{
  "model": "image classifier",
  "dataset": "capsule endoscopy frames (Kvasir-Capsule)",
  "targets": ["finding"],
  "arch": "fnet",
  "moe": "top_k",
  "drop_path": 0.15,
  "experts_per_token": 2,
  "patch_size": [8, 8],
  "conv_stem": false,
  "mixing": "mixup",
  "optimizer": "muon",
  "learning_rate": 0.017,
  "momentum": 0.9,
  "batch_size": 64,
  "warmup_steps": 1040
}
Rows from block 2 of a small image classifier, named by matrix and row number. Rows with one number within an expert belong to one neuron, the router's apart. Each number is 128 + 32 x the weight over its row's rms, rounded and kept within 0 to 255. All counts start at 0. Numbers have three digits each.
Before each expert's rows are labels from the 100 images, of 14976, where the router gives the expert most weight on average: "top examples" is what is common among them. Only what is clearly more common there than usual is listed. The data: capsule endoscopy frames (Kvasir-Capsule). In brackets: how many of the 100.
# router: router (model.blocks.2.mlp.router.weight, 8x160, trained with AdamW), inputs 0-159
# up: expert up (model.blocks.2.mlp.up, 8x160x160), inputs 0-159
# down: expert down (model.blocks.2.mlp.down, 8x160x160, transposed), outputs 0-159

# expert 3
top examples: finding: ileocecal valve (69); finding: blood fresh (31)
router.3:102144079148130114130086175125148122166135132112110080137073130120072095103111156085095117066168092102101136140067177146095128062107108139117124094079109155161118138181115169125196083152139098156162140128184130169127162113180144162157188130143108112104144149134119172074142153102051121129149172098147104101175084087089093087120119097117143133101072120095160105131165118161067116114116116151176147136158104136119167138133062140174145155107167130165092170084189117100142184160054149
up.0:128104128128113128128034090014128128078155162162128128128145088090121128143162095128169128086122128128128161143154128128128128191128128159181111128128084128182128128128159115099093180128128106164128128128104128098159076128128057150128146171103136155090120128128141128155148152188128118232172128128186147172179128171128128128128192128127128128108094153128088128138128133128128099082128128128072063219073155140096080215128128128112128128128128190148096100098171128056128128128161165
down.0:128128128128128128201103109138159131128097128128128138080128093135129128128084097172128128129128128072048161128128128168128128128115163128128128128159128139172128110128128068128091116107106128136128078164128128229128150089156128128185128128100179141213128095159128128128087128152057128119128154115128128078128156193173064042128177128128168087085128128128128086177167091128067128128128092128169096068128128153128128128211128204078128116148168183096165136128176086128080128111128206
up.1:114147128115129128196070128183128128128128128152128128128062128128128128128161128128128128128128069171138102128128128186128160171196074128040174079220172150128116152128140128186076158045128128128152109086128128107150055131128128146128147103128167195128071189121128128128095128087128129098166146118165137122113110128084083139128181173128166128110128128156155193092040109128128128153037142077128103128128170128128153076128167128110128128085137111122128116128128073163128128128053128
down.1:071128128048048128095110165050128118128128186128110128128176128128128116128168154157136127128128128149126167243128128128128128128118056128128128128128128128137128128128128136128184138128106218128128128128128069128201128128128059071128128189126128128128128128128100128128128128128128181128148128138128128128128128128175046128128128170128097128122128128173152173128128041128128068149187128128157102128128057163076156151177128103138128128128114128106138043074164110128054190078169128
up.2:128128128162129128111179128128092128128128128128169128068128128128170099160128128128142184053130139168101066128149080116162128128128128203128153178101128075128128110147086128096148065128110128128080128128173110178128210128128128073071165115128128112128128086128128128128128128181041198105128128163128173128181128128128132172128141128128164128196128091128110053207113173121128162140139077113095128188145162038128128128084126128091171128128088116128128099188128128058069128128081128
down.2:055195128128128091140048128182126128058128128116128113128128128128128128128137119128149128078116052158096128216196128128128128128128086220103128178128128147128141205144128146128128160128135128128128088128128111128128128157190061212084088128128128153126128128128169128112155128128128111128128128168112128128101128099128128037172080128149128128128128091042128128104128108078166128083128204088070128079128128128188035084128129128057128128095134098154128104128128128142125128128128128
up.3:132128128128029141119128128128142128128128098093105128092120145199128114128185088128128136112128128128128157091128128128189178167078086128128072099128128128169128151188128101054085128191167208128128136068128128111043128128107160047121163065128128083132128159128158201128128170128128128128191128170128128120128128168128087157128147092107151142128128095105143153128128128128162128220158128128113064128128094128105128128065160128149132143058128110062128128082106201128128128099175087
down.3:099154128089128160128128128128128128124142177167206128128172128128064148187111128191128096128092128084104128128128196085109137077156247013128178128196128106128128128128121128128117161174128128155137128081079128128128171060110128092116098128128164128128128136154128128128128128083120128128108128154128090128128128128141128110130165033128068098169176169128128128194067117137128128128128128119098128179098128128180128071128139128100094128225128120089102151065090128096128128128133128
up.4:128202128146160128171111128121198071095128128128128128128121128128191128128068128164128102128128210128128128128180096051201128082128079147089162184055131112084155088128090128083071167142128128128105114128058136128128128113128190104128128079185101192099128128128090128150128137128114128128210128128128128128077066128142128128128111159180128128128147150119091128165128128045128128128133153128128106128128128098128107088244128087128126128149128128128072125150182128194110147128079128
down.4:128063153128128150080128128222128128111173115128180130128128128061171128128158082128078128171128091128128128128087128128128117144128139078128128128057128128051105211128128116128105071128169128141152128105128128145176128095128064128090166174062175128128128083110128120053156128128120060152164085128128131128181128127165128128133128070077155084066128128128128128128128128128111198128128194151121128128128128128092169128069197128082187128134091104128128128148204128156181128174128179
up.5:128084128128128119128128128128106198141126172128128128136204128101177107148128161128178192128128128128144098128128150128104084104102164128128128128151173128175128109137128128128139128207100121029128073102109128128129074161128031128128130128114128145163128128162128101088128128128076056110128128128153128175128128128080128128138194128128106128165146128128015128166128108128091128205128111128128186128198189093194108102069156095089082128131144128075128120128118103128051128128155058
down.5:128149166113128075060111064113128132105175055128128131154128061128172051208128128180128142193128128153128146128128128128059118128153128158101110128128116190128128128126128128117148113128104137080128121189106065128089128128128128177163128106128088101191204128128181128128158096072128134128128128052184128128128128107128128064210158143128105058128185128128128128128090128177100128065128128111128173094146061072199128125128188128126128128128103128128156128128128159128128172128128178
up.6:128143128128170163088128128071054150164128141191190081128147128128128173088128128047128128098128088154128112104098128075150128128128160128128128128201194128158128128066128128111113128128080072099128105128128162108120128083128097201081128149128149220128175128203128175128152128128128197128063128123080168128128128068128128128128192208150128128128074134128094090128128147128098128128128164182128128128128128084128081096128128128128128150093128133128207109128099049101084181128128128
down.6:128128142174148128102128128128128128128194144148128098128128161173191128128103128123046128155073067202142200092138128128128128128128231128185053056128088128128128186084152128182128128193139128128120128156080128128020069115128094193128128081128128097151132128128113128128128128136128128128079168128163128105128128202119113128135128122079128190128128128128088153194128128089128172128181128105144128139160128128128128128180135128190053128128128122128128128119128070128141064128119153
up.7:086140134128128128128128098172065202128128110170177125128128048128178128220128128157128128166201128128140128128109128128128117162128128025194183106128128201128079128128128128128128128128128112108102128153128128128128128128128128043128128128128128085081128143128128139128076167128128133177190128128071064128125240128128128128128128105128070128128128128139063094108098190128128128117144128128128128165128104084100104128149128096128110166165128128099128128208103085028092160093128142
down.7:138128075128128128128133128119128128150128128082112128109186210097083128089128128097144170134111128103149065162128073163088143128128128128128137128137128133154202128128064128116107055066157128128128128016105176128128114128193128128128128128212128128182128098109128128178144159128128059081126103071120128178100168184185069086128128128191128029128128111053128128128128142128128108089128185128128128146128115181128128202128128112128128138128128113128128128128145174128128136128179061
up.8:128128128128128135128120159066128180128128128151160149128128128128128046161086128147128079162128182158128090128128128128128205045099128185104128182157173097128128163128128092059128179136128128170128128077191096152128128065128128128097157128128186130128106128128065128128087128128130103128141095099128060128070053128128128128128169128128162095128226122081128128128128175052128110128088134192133128128128128009148098098128128128128128132128128128130128128049131128088057128128097128
down.8:128128143128128109128086128128045152128105128128076128028128128128128128128064128096128098128128155149128165190182124128112128159045108128180128148128111128128128135110173093128097128216128128128128089080085145155011211184176157128128158128128156169128172147128128175048128128128128128128128128172146149057168128166082110128128102174128128118128137128110083128128128128128168143128171128093156162158129090128172128101107128060128128128135128100066123128128198057128128128137128072
up.9:101090152128128168128128099145128128128128128060160128060128087183128203170162107167087128128128128128128066128128164153169128082128128128152143128163149128179140128128076128081170128170128174128114150128146118151185115150224128051128083115126047059128145192128128083174128128084139159128128128075128128128128084203128052128128128128128128161128128128159069086128026101099128128128128128154083174128090128112128128128128177127104098128128128207128150128192107128139128088105128101
down.9:086128074128128128159151128128128128128128128128108087128125128128247128193074093128112137128166128128128146091128128062128065167040128160163078150098128128068128128128128166116128052077128069193128091085128051082128175128064128170189209107165128121128129128128128168151152108128128128147199114128176159117152140128128130128128175128128140128092142128113128128062128119097128079138095128124064128128168115147128128206097128141096128103128128128154106128128191175128149128128175083
up.10:221158146117154171128156128128128095106128167085177119128175128128150012154128128128186077128145178188083128128128128084128128172128128128115128169128128128108128196085128128168106128128128100099128128128053128089166128128128128128128131054150218162128128128079128128171076128167071128087128131201128128183065091097128128084158128128128128128143128079128167069129128126128128128128128070128106128128164085104078128085128128117163120106052182156102066128128128128128141135061160128
down.10:128128128128128128059123110128173168128128128128166075186128128128128171109091148128128128156128128192233184093062164128128128086198128128098132128119166128081128128128160128066128128137105128151121107128128128104138094128080127139209128128128128128198128128128150109157128128128128128076111128128107128130128128128102128129065083147128090141204128116199151000128167160112128112128149128176187128128164134141116177128163128241126100128128058128128175128074128128098123128128128167
up.11:119128152136128186071174128128128128068128134128128053128128128188128158174132128102128203197128167032128087063129128128200096128128128118128107128128176128128170128128046128128123065089125180128128047180165128115128096105128129128128099097111128128128053148139145128128128128128128111137115128128128075077128128190152190128077128128128128128205128145128128101128128026177128189102128128128061128102128128128081141128128091128170161128128102128128125128148143215085128107128128128
down.11:102128128112086161119163123128073110128128075128169128073174179079108061118128154097128128067128183128091128128128164088128177128117128128167128128147088048125110111144128128119128128128128077187145086188128128128161128128128147089225128194128117128128139094169170128128155109128180128118128128128124128145128128128116086102085169091184176128128160128128153128104181060128128125128128128127128128128128128176128173149091128128133128201112128115255210059128128128128128081128099128
up.12:163179095166168157128128128130101079112128128080142128107115129128128128128128128176096151128134076107128150169198128128128102086099121162036128128055128196128128146166128106081134181074074128128128128089106128101128128128128128178128124117097143128150128098108154128158104196128128128169123128085128128136157128128128128128128128128128118068160161144128183188147181128128157128128117085106096195128172070128165042085192211080129092128178075128128147128128180128128128202170089210
down.12:128086077128081162128089128199128128128089128128128128128073205092128128111128128128065128064195128127128225128128128171128101114201140153128128128089128135128128164128128147128128114090128128128128168128096128131151128128158098191128128198132105128057128191119128117193128088160133128128119128112152084128128128096111128084115128091197128127128078128128128087166078128128128220128128128128151088041128116128155128125128128128146128190079172202128110179128128085128196041158128128

# expert 6
top examples: finding: reduced mucosal view (28)
router.6:092126114113090096177167175101154090176079122142114087121140187103105119083096156135123151104153087075112143103072132138095122117087174124112082120090119146067130130162170176165122126093129123136147172084163113167145166169169130158175165158120107128141191101175113173169165092099088197058111081161101067114123131108120186087131150091121090088082135170124159090133154083114106129076104176119150079094134102135098171116134169163151180108132124144130076141099164161121144105130176168
up.0:128128128128128109128048128161128128092191068180084178121088128124128128128128128128128128137128028132152128128158128128128183046151186128166128188128128149230192128093128177128171128128128128095062128200179128128183057128124128184128128091128209128128069128128158161128128087128128128056164128122128207104136128097134128198166157128057128109187128128168064128146128128106128128128128128128128128128128105128128128110128128128128128106128058128128128076128128128128130128128079128
down.0:128156121128128139137204066115088128175128128128097058050112128107128128128112128195092104128128093100065063128219128128097128090128075083128152128128060128111128143115119112102128076128128063093106116128128128173072128128152138104057128128123128134148128128128128128216156128128152099128142128128185212128159208128204128156128088188117180128128146169128115128168128207089128169128128178101128012128133145128128128128128128128186128100128128128128128128128128128128128128128114128
up.1:128128128128128146128128128185104120141128128121183099053128087128128132138128128128129128128108128128119128173128172128158128128128128145156128124180128121227128128128066128082128128128128178128128128115133128073128077165103104128057035128128088128108164152128143080128057128128195061128088200164128128197128128112060224105128089128180100157128131170128128137167128128166128128128148099128128128128128166128128128175161128159128106031161128128128128226128128155103128077223128128
down.1:147082128129100102103163128109139128091128128116128128128155128069042128128128128128128060066128128128112091072223158128156131128128052128128209047128132147128128128132135144044128085128142180128156168128128128160131108189128128155110128128149128128128128128153150114087108128049128125152105114083116128128128128128130128115128128125128184128027131128113128128211069128128161128128128205220163154128128128073175128128128128147128128187114059169170128177128149099173157128152128097
up.2:128128129128128128157111128094128128128166163091096128092105047128128128166128128132128128167128077070128128128128128128108128204128159152166070128128071142168128179128162128185128128105128063180100191100128128144128128128128158105128108121142128166128128096151128128206128143137065128140128128128177128057182128106128128182128128128084128128128128128128128058128067128129151128222176128069155139128136149128156032118120031095128128165128128107064128198128128128128166095128022128
down.2:120128144112128128128108090128128128089128128128123092053128128128049067128110128128128128174076173128128134094128158128128128123173172185128000128128095128128128128128128173128136139125062133208128128128147056161112128153128056128128128133039128128128176078128128174151075128128128142075184057128128101128233070180128128128128128128128128128128128128128128128096128128085128128068128140093128129128175145128105180128128128128128178164165128128128180157060104157128152128082087128
up.3:128128128128075128091128150128128128108096128128128168128128098128101128128128106128128128208158128128128128128128214065128128128128116128128236128121255128151217128128117032128128128128128128072102128104172128085128128128156123114128097128198128212128128181040128056111154128186128128128082128128128128166090079171070137074114128142128128128128137177128128128113068173047128052140128128144128128135128126128072151128128128128128135128122079128113128128109128128128186128128128128
down.3:128128112115084106086053128158128140128128158128128087128128128128128075128229095128128128151089128128174128128179128128128128128160128128065207128123151128128128128128128128073128128206128184128128070128128128148128107065090098132216128133128128076147104128090178056128073128176131105128128128128169128097128107194128224027165128169128190128074087128161074167128104095128128128128128134128181117128128128234128147128099106128128128128128113173128168086128128128128102133103128128
up.4:182077128128128128128128066128172200128176128038128128128081118092128128155103128117128128169128128066084128059153192114154186106128128136104138128128172128128128197128128128128235128128128195128090128178166128128128079128128184118128159064128128128128072140128147144159031149128128104128064128149156146053128128128128128128128128128128128179128079026128109128128099128097139195094128121128094128128128128128088128096178128121149142129159128128128072097128128193128128128128128193
down.4:128155072115097128067128145128128160071141189128128128128128128103128140122065128112082051128127206175174142128128128128102103191128128199145192128128179128066149128128128128128128128038114135128128183128128222118027128128095128120128124121128099128077175185128128128117128128101128150084128135122128128203128128174045049128187127187128128114128146090128145159154128128128128128163128128158120129194116128128117128105128162065128128128128128217128128128128128128128127128128056128
up.5:214179128133128128128128128158105128128128128128129146106128175120128063082128122128223128183128130167160128163157129128110128128077181085128174204105201128128128100060144128128097128128102086128128128160128128163132128128149220128128082105123128065178128128128177128051128128106128128128117111128128128128128128188128090090128128128235129123121128128125105229128128128147128128080128128114000128128128128128192128127093162128137128128128128096128090128060128128128141128071098128
down.5:128182083128128151082128128128081195128064128128128152128107128128168151128128093147135128143128151128128128128174103053128128128128165128128117169128154137112128128128128128193128128178090128153093102102146128082050051106128128079128128056077201128066255163155128128128153128128128049128135128141094128073158128128128128138128128128106128055100128128128131180128057114097128128128088140128117128128181128164081031140156128128128081084128163163174128128128110128128128126188128128
up.6:117128159163136128150128128101064128105182128128092212128063152128110085128178128195128058128128057134067169139195031128128045016121065106131128128128174128128178128128128128175128229128128128074128128169128128098130076128114128128128128184128161073156128142128148128131128169158128096142108128123121182109128128109125140128096128128160162128123128166140128128128128128128128128141143211142128165157128128154128128048128124128178128128128082158128084128078128071128140128128128128
down.6:128113128125128171128128168119217191128081193185083128128151114208116128140105128128128143128128128099109111128128116177160128170128128128053120128135128121130040128099128137128101110108128128128128138019128121128128141128128167038128128128175073152128128190128153128128168128128128180112116128098128128161149137186151074128097211128128128128084128087229058128127128076128128128128122128128190128128165128128167128147128128128187075128128178061130128145128128128117128128131197060
up.7:112128157138128071128128128164163105128079083082128188128128106128128128089099104128128128128195195128148128072096128105128078212214131128128128128177187128166120128128072155212159194128128171114128128128128128128128128102128156109114167121128128141128128128205106128118128151128156200128130128128128128128077128128151154041128117128110128086165077128181204134128128128128128092061128149128128089128173157128128105128128128059128128083128128128173128128151175089128058079142128235
down.7:128128128128128080128193128128128128128128128128128045091128128109128128105128102128166199173128128128128128128146128128044128133128128152109150128128148159101128148133128128128201154118029045128113115075128128221076173128097128128151034128128127085128138077091128128128128128128092146255128128098128128128128108128128104128128149128128128128128162128128060128109128128128128128128119197128092128090128076082128167094106128128128234115223128128111118117088109107171128128094151128
up.8:128106092128128136128095127128128128179128076128170128128128091150128128128128176128118128128162090091117128151128128105128077199128128128047131128223128128133165157155207092136128158075142191101128183128128043119161128128128173000128128100166214128128128128169113128071128118128159153126024156128128107163137128194128092128116183128128143128206128128128153128128128128128128128201128058128097128128124128128097128092106128196128144128124128080092128128128170090128128128136128128
down.8:152151128128128107128128116100128173072128098128128178128193110189128111128111072090128181128079111182065153098149128073128150082169128128062128128128137128128072079107217190148128138145128037128128128073102128102204128128128128128128128128115111128107128128102128128067128128128093128128152128129128128128169128158138128128158082128058128128128128088210089124104120099201128128128226128077128128128123128174174128176170066145128128128067075128128128163066128158143095128161085128
up.9:159130147105128174082237109208128128128128090128128106171068128128192128128114099144128128128128128078128128128128095128114074128043128128083185168128128128118128146128148128171128128116128128128117147128227128128128123128128099058085128218128201128140084140128128177067091128128128128128136128146128153148115075128128128179118067128128128089128068144128128137128101164184128128148166090106124128128128145197128126128128128180128090231161104168128128128059197128128128174143171128
down.9:136128128128171172128128128081188129128128196128155090158205092100128128128128166065128128128080087128210095128128128069000128084128154128128101128128128060128128089227152128160064128153128110150169024133164128061156128128164167128141094104128128128128128128128168128128128128128128128090128155175128109128128128128087107100125099128073204128128128128128143128095128138152128184137128191128135128086128128068128128071128179128069111128128169128128100128128128128128128128157128189
up.10:169128182122114151128128128047128135226218128100128128094128091128080128128128128165128120104104171089128128123128131128175216128062128128144128091128188128213072128128128128128128128193128135128128078199128128077128079181128103092128128128128173098095128030080128128127152104163177128082134128126174110128087042128128128098116128128128128055154215128128128128128177112128128107128128128158074128128128128116128128128155098074137128076128132143128177114128128128090092133128083132
down.10:128090157105128128175161049128128128128154087056230084128128128128162118128128074128128128108208152128070128128128101128128128128187177128084058128168128128161129106111093174128128128128199128128128147128189128132150128097121145141187128128128188128128128158128128128128128128078105061158118128128076156157128128128128128128113128176128124065128128128128194112128162128150098128171061128128185141128128166128116253032094128128122128133128147106154128074128128096128137217128128128
up.11:186150136071128106128128128154102128128128203128180128089196094208128157120128128063128128128128128128128143098128128189223128128128207144128158128132155043152143179077128142128167053184128114128136128128128128127128069098147184128128091105128128128128128128128128085128128181128128038163123091083128141128071128128128128172128128128223136128128128181080128108128167124149079128110128045128128128128123128128128094128128128082036160076128128128090128094128128128107113188149128128
down.11:171128128128128128128128128128069171128158096128194068128126128128128128128071052139128173180188128177187128134128082144127128128128128128128159128128067128128114128108128171102218138128094109128128128128091152100128128164128095081128128128128128129128128128128187213134128120114128128166069133174080156128128043035128128137128111113086128128128128099198194053128169128083128162195113128128128137128101128154058068128128128131118163128128151094128162154160128017128151099128085128
up.12:104193128147220128128128128190128127161167196131138128128128128146095128128128128128034120028128128139128128128128128128175071128128160191174128128128128054128104173031185128128128128128128128144128128177128092128101051097098100128128128128128081142128128081097128153041128128128128128128128102128069151097128102128073128128128128128128090103197128128128052128128128141128146159128168154219149128128063128171128128128128128128067128168128214128128128162128128093128128152128081128
down.12:162128128128171150128128055110092149159128128088128227128128141128184091127128128128105065187196128128157128128128177128104128075128128179128128129095128128128174098128154128128128179192128161128128128164200071074128180100048095140128046128128110186096128124198128128128158128128136087127141118197159131128148128128128128160128060136084070128122128128079175128085128128128128159128128192128212128126148058162044153128128128128128128128128128158116128128166076128149087128160128128

# expert 5
top examples: finding: pylorus (89)
router.5:095096204111063126124122138131117110079111073178111104108147149079112114076148154077121084091147110126081144161095104158079168110078168126076123103104152112081105176157103173168107080114160098172192129117151121163127129176139122158154177135141087129113158127083156114138143157112117139150156147170121094112130158102137153156069114133092095104092103133090133151045137078158129114090091134117135099121117151157144171120136179182131169153136119154132126069150157081180148072118233095
up.0:128128128128128128144128128128173068128128134146128213128128128128161128183128190177061128128128145135128128128128128128172128095177128128080121128128128128196203128128128084132128128151116128128208128172128139119077106065128128100160088128177128128128128128128054095040128128128128154128108128243114100165098211154128141104048185128128085128128128128128128128071108128128128118161128128128157128128128086128171128117128161128159128155128019052128150109062128090128128128128074168
down.0:128128128189128128128165128094128191128128249128128175081125156148106128128145128128128128128126128128128089128091099128128128079128114128094128128128128128128088128128128128128009064128128128128128128128128128128128128128035128128028163132144105086128141140120188128107128128144128056079160128058194128053128128118101128128128128128128128203128128128162073128128124189177128237128128128128128128128128058158166128128136128109150128128097128128030128072103128155128128143175127140
up.1:128116155128128179128128149128110063128128128138117128128086128128128128128111128128128128118128198128128138207195050128128128105119133110037193128128238128128128128152152084128138128128120100128104128132037145247102123122044128128128194193128128128128075128077128168128128128175128128128128128128075156128121128172128133128128129128128128128128128128142193172128128189142166128098135168142128075178128128031085128170080128134147109086128102083103075128128168128169128117128128128
down.1:135128128161163128128162128065128134173128128128109128128128049184100128196128128156128116160170128128128128112059044096128128108128180149141128158093044128165128128074155128070128130172066111128128128128128128128128128128170129128128128222158153128128128128128119231092128151128074084131128062079128128128169103128128107128168162128193183128128128166117128128193095128086089128128183128077128128128153082128128128030119128128128128128128128149128152107096056128098109128128066062
up.2:164128115198128060128128032090067128174067103187128128128128069128181128128187128187128159165128187106073128128128128128128117128125128058128128143128152109109128108128128128107128136128128137128128180081128128092158128080128103133063054128108128089138117128128094128128128128128187081128148085192171128128128128206128128128134128167084128128128143156113128162128084113227128121184106128128128136084128147128082094160185128186167128113128128196128139178128047128183128128128088154
down.2:128128102131128195128128128128128098148128128128141128101128128128128128128171128108180201162128092150158128073114179083128128055129163128146172071128070094128128128128118128169128128165128061164128128098128128128162126128100151025112075128128128128128100220128083128161128128128116128147169128128127181128229128128134141128149128128128098198128046214128179167128128128128128071044169123135128165128128127128223128063128079109179128051106120128128111137128103128128128128128128128
up.3:141150128167128150128128114093066207158138145128171094126145120128128125128199072128208094128088170128128162128080128128128130128174088156128173095139128128153065128128102128128101128147128128128128153128088158120068128064128128182083137128128193164128102081128077153056128128128151182128133186167104128128128144128128128165128202143090128128055076111139128128087116128061087128153111053117152143148156188128128128135044147072128128079128132128128128128128128128078045172072128086
down.3:128081128128128128093212124169128148110128104128185128128128163071128099128117112128140128128060077104191120128071191128124128096096090152128157080182146076128128128128128123065080146111128148128128168115128086127190044208128117128115128051070086128128128128058169128128128128096111128066128035157128177128128136052162128128128097074128123128128128174107169128141173128156128048151128128170128163128128170172157167128096128128113121190128071128127128128128119128119086153128128154
up.4:170231128128141179128128107128128164128128174128128128069128146110200128088128046128128128161097128128155160174128156128077105128128161028128065167175103128204098128083128171128082084122128163229105128128128128128117123128047077090068127156128128128128071128209144104177147152128128128144168106134096128128128128128128128128128128128184112099128128128128121128228128128128196058102128128128135128145128083128139128128211128128128128128128128128118164140128128069128128128128128128
down.4:128128128128089077184162128128140128187075213128076128128083168128128128128185128079097128128152090148128128128071185128128153128181183059099128043092132128164080119065181072128158128128128158128211157128128140136136133128128197246128078172145157128128128141128048128147152128128128066128122128128128128197128128128107161135128098095082128148128109175128128128128128128128128104128128128128128128128116135111128128174183103128169128120128128169134135128128081084171128058157195128
up.5:128136128117128128155128128128128135164128128128096128091075089128176128128128078168128070128128168128123155182128083128128128128128097076128190128202140128198128128113128128128149128128128128128052128128128193128206128128128128128128128128128128128128128183128128128187128128126152128128173128128128218128128081128086128057088128128128126171148128128128128128128128192128128128132034107128128192128027053068128162106128128235128128128157128128052204079109128071128128119162071128
down.5:055132128128099128128074110128128128165128147128159064116177128171128193128128162139128128177202054093128185128128136128128171128128128128095121128165137128128176068128128074128095128128129128198128135128089128123128128128128128211135053128128128128106128128128046119128193082128128128128152123128088128128128128212197080118122128128128128128128109215128128128128128122039210072128179128167104128128128043179153128128104128063128128128128128185128101063162128128128128128147128102
up.6:110128206088128212138128128128181065128128067145128187078127104144128147165099128128128128142145086128138105149128128146128128122076128165128108122151128115178106100188128066107127104200128045110128067156112069101111092075128128084131128116128128128128128155200155138205170055128128128128128133138118128028157128128128128128090128128188128128128086128128124154128128128128185181117128082128205128158128128208128105128128128067097128132095175046128128100137128128167128101092128128
down.6:128128128147128088084128179128140044214128128117128128200225156149139180128128128128128168128103133103128128086128069091128204144128113128147097132170128128128128166128130169128152128128046098152128158128128176128128143065161128128128128128128096036128128079078128128128036175128101088110195116158124085166142185132128097128158128068098159128074153134160128128128128128128065128128128102041128133128128106148143128119128128181116128128128128128166128118062128075069128148065128128
up.7:225137097128084161128117040172128100089128128128178128128128128054128128128128096128128084128128128128166128143099128147161128054091128084150128128212128072144128070128128128177128139095128193128128128128064145089128079128178128128106134128178128189144187155128114128128128079128182128128128197128128114166128105113089128128186136128128179220053129128162091128128128128128132128128128078128128128045128190155152091128128128128151049215154115113128128155128128128128114128128092128
down.7:203122104152128128109077128128128128128048128087153091126128178145128128128128128163128200128128128128128184128090110092128128072054169128128024128128128154189075128185128128128134128128102142153128128177177128128086128173128133128167128128128128128128016128128182128206176106104128128067128105128151128128164134154128066128062128075128215128128117112175139128128128128072128128128128187177128092103128064144128128128140128214128128156128044128129128128128110128149128128157128128
up.8:108128128128174128128112085128072128156128128128128116128050150154167131104060128064164183049098089135128179128128127089071128128098078192072128128128128128181153124128128212193128128158097128128128128128128128128071081128128122128092078147128169157128128067128080182128128128111140128128128128216128176116147069201128128176128185133128128128155128170152128120107128128128187157128128068128128084153128207090128128128081128128128128127170128032145128066128128128170128104097104118
down.8:128128128101128116128128190133066135128128128209128128148128144153159128128190128092085150128155128128108208128128074148128128128128147127207128063149103060155128128122128128128072128132209128128128128128174128128128128128150128128128079128128034079070173102045167128145088141059128099128053097128128128098128080179132183068128128128128128128128082128164112128065189074128128064127128128076169128128093098086053128154123156128128128148162174128128128128128128128128128192128128175
up.9:185128128179141154128081033128105133128160072128128173124192128128165149149156146103147128128194128128125101196128128134108128173097177128128128128128128066128128128118073075128128099080096128131128035128128132078128098175101128128128205180185088087163156128128128085128111179128128128128128123128076189128138214185167128182128173142128093128128128188128128128105182141128183117135104166128110113154057128113066128140128139118135144093128128128128128064092128046137128128128128080
down.9:128128128128128128077129128110210154128128128101128128103128151181151128128099128128144094153155147080171128124140160128157128136128128128095119193086094128088069128099168128056128128128128200063128128175170105131160128128097184128094102128128128114110128176150128128138092115128183117126072220128128128128076079128103128128128180158176187128125150128205082160128128157064146128135068176128128121128141128149142128057072164088079097128128063072128167212176128140137090149198128119
up.10:157100108128128128031128128128087098188128172128098083128128128128129065128161045015169128128128049071122171128128128090097128128128087176131128091128128128128128128128161161128150153123128108121128190080128178128128186097105128165128128143088128128119068128134128139033128128128173123128128128110112128128096128128128096128128194119128177105143128128144144208128114096128188084128128128128128128169128176128128112138073119042128086172218100128128152128128204128108151168128128128
down.10:175128061128179100128128128128128145131084128128128161128068128128128128118176117128128128161128128128118128205128128128105133128120128128128150101128128156189157104128128130083118140128071128128122128098067041117124130128231075087089160128146085128128096115128151177128128091068128128128083022128156128128101128096105128118194133128068166128062128033128128091096128166128126139095128128128166062190128179095114143164128137207128192167128128128128128128169124165128075128086188115
up.11:128070204128128124128128128195128096128128164198129128111092164128128128128183128128128103128160128080128111128128055128162167128166145209110203128092141128102128138129128128142082154128128128094128128051128060101128084128105092107113128148073121128164128166128132128128128055234128128206128191193145128119128128163128080141128128128179192152128064128170125128128128128128128175160074128074069128045128144128152098084128128128082128154128109128128128153095176128107128128097128178
down.11:128171128140128192113128065064094128128193128180132128190128186111128128162131108128147103128086089118128128111151128153128095105088128113128128128142128128182146128128123067210128128128049117153112128128128128128128128128064128128128128128195128128128138034078128128182078092142111152186219147128128128105162128097190128162113089109128128090077151128128059164096111128141134092139128085149158203163120128128128190128100128145128179128128128160128024126128108128084128049128128098
up.12:128069179128128128019128128128128128128146128119128200128128128128144128128136136115128128128085128128128184143128138098128128076128128119125179128128128128108109128128090108128163128247128090128135128180128096128161128128128128087094128096128058128128128128128065128128128128058128053203134128128194128128128020128171128128062128128128039128128128128152191128128180204128152193080128128128128128170128176128183128154128082124171128098161128128064085128061128128135128148128128128
down.12:128128128055128122128128128083128069117185128128126024090128097100186128128128128143128183128163052128204144161128196134075128153100117128099179112128128167128128128128128102128108128145074189122128082040052128128128122091134128061128128128128128152128128200151175128081128128096128153099128102128128161114128128130128128128128230128086255128144128140128128128128131128139146160128128144128128128178128135179128128128128061117171128128128128145128096128067128128084128128128128128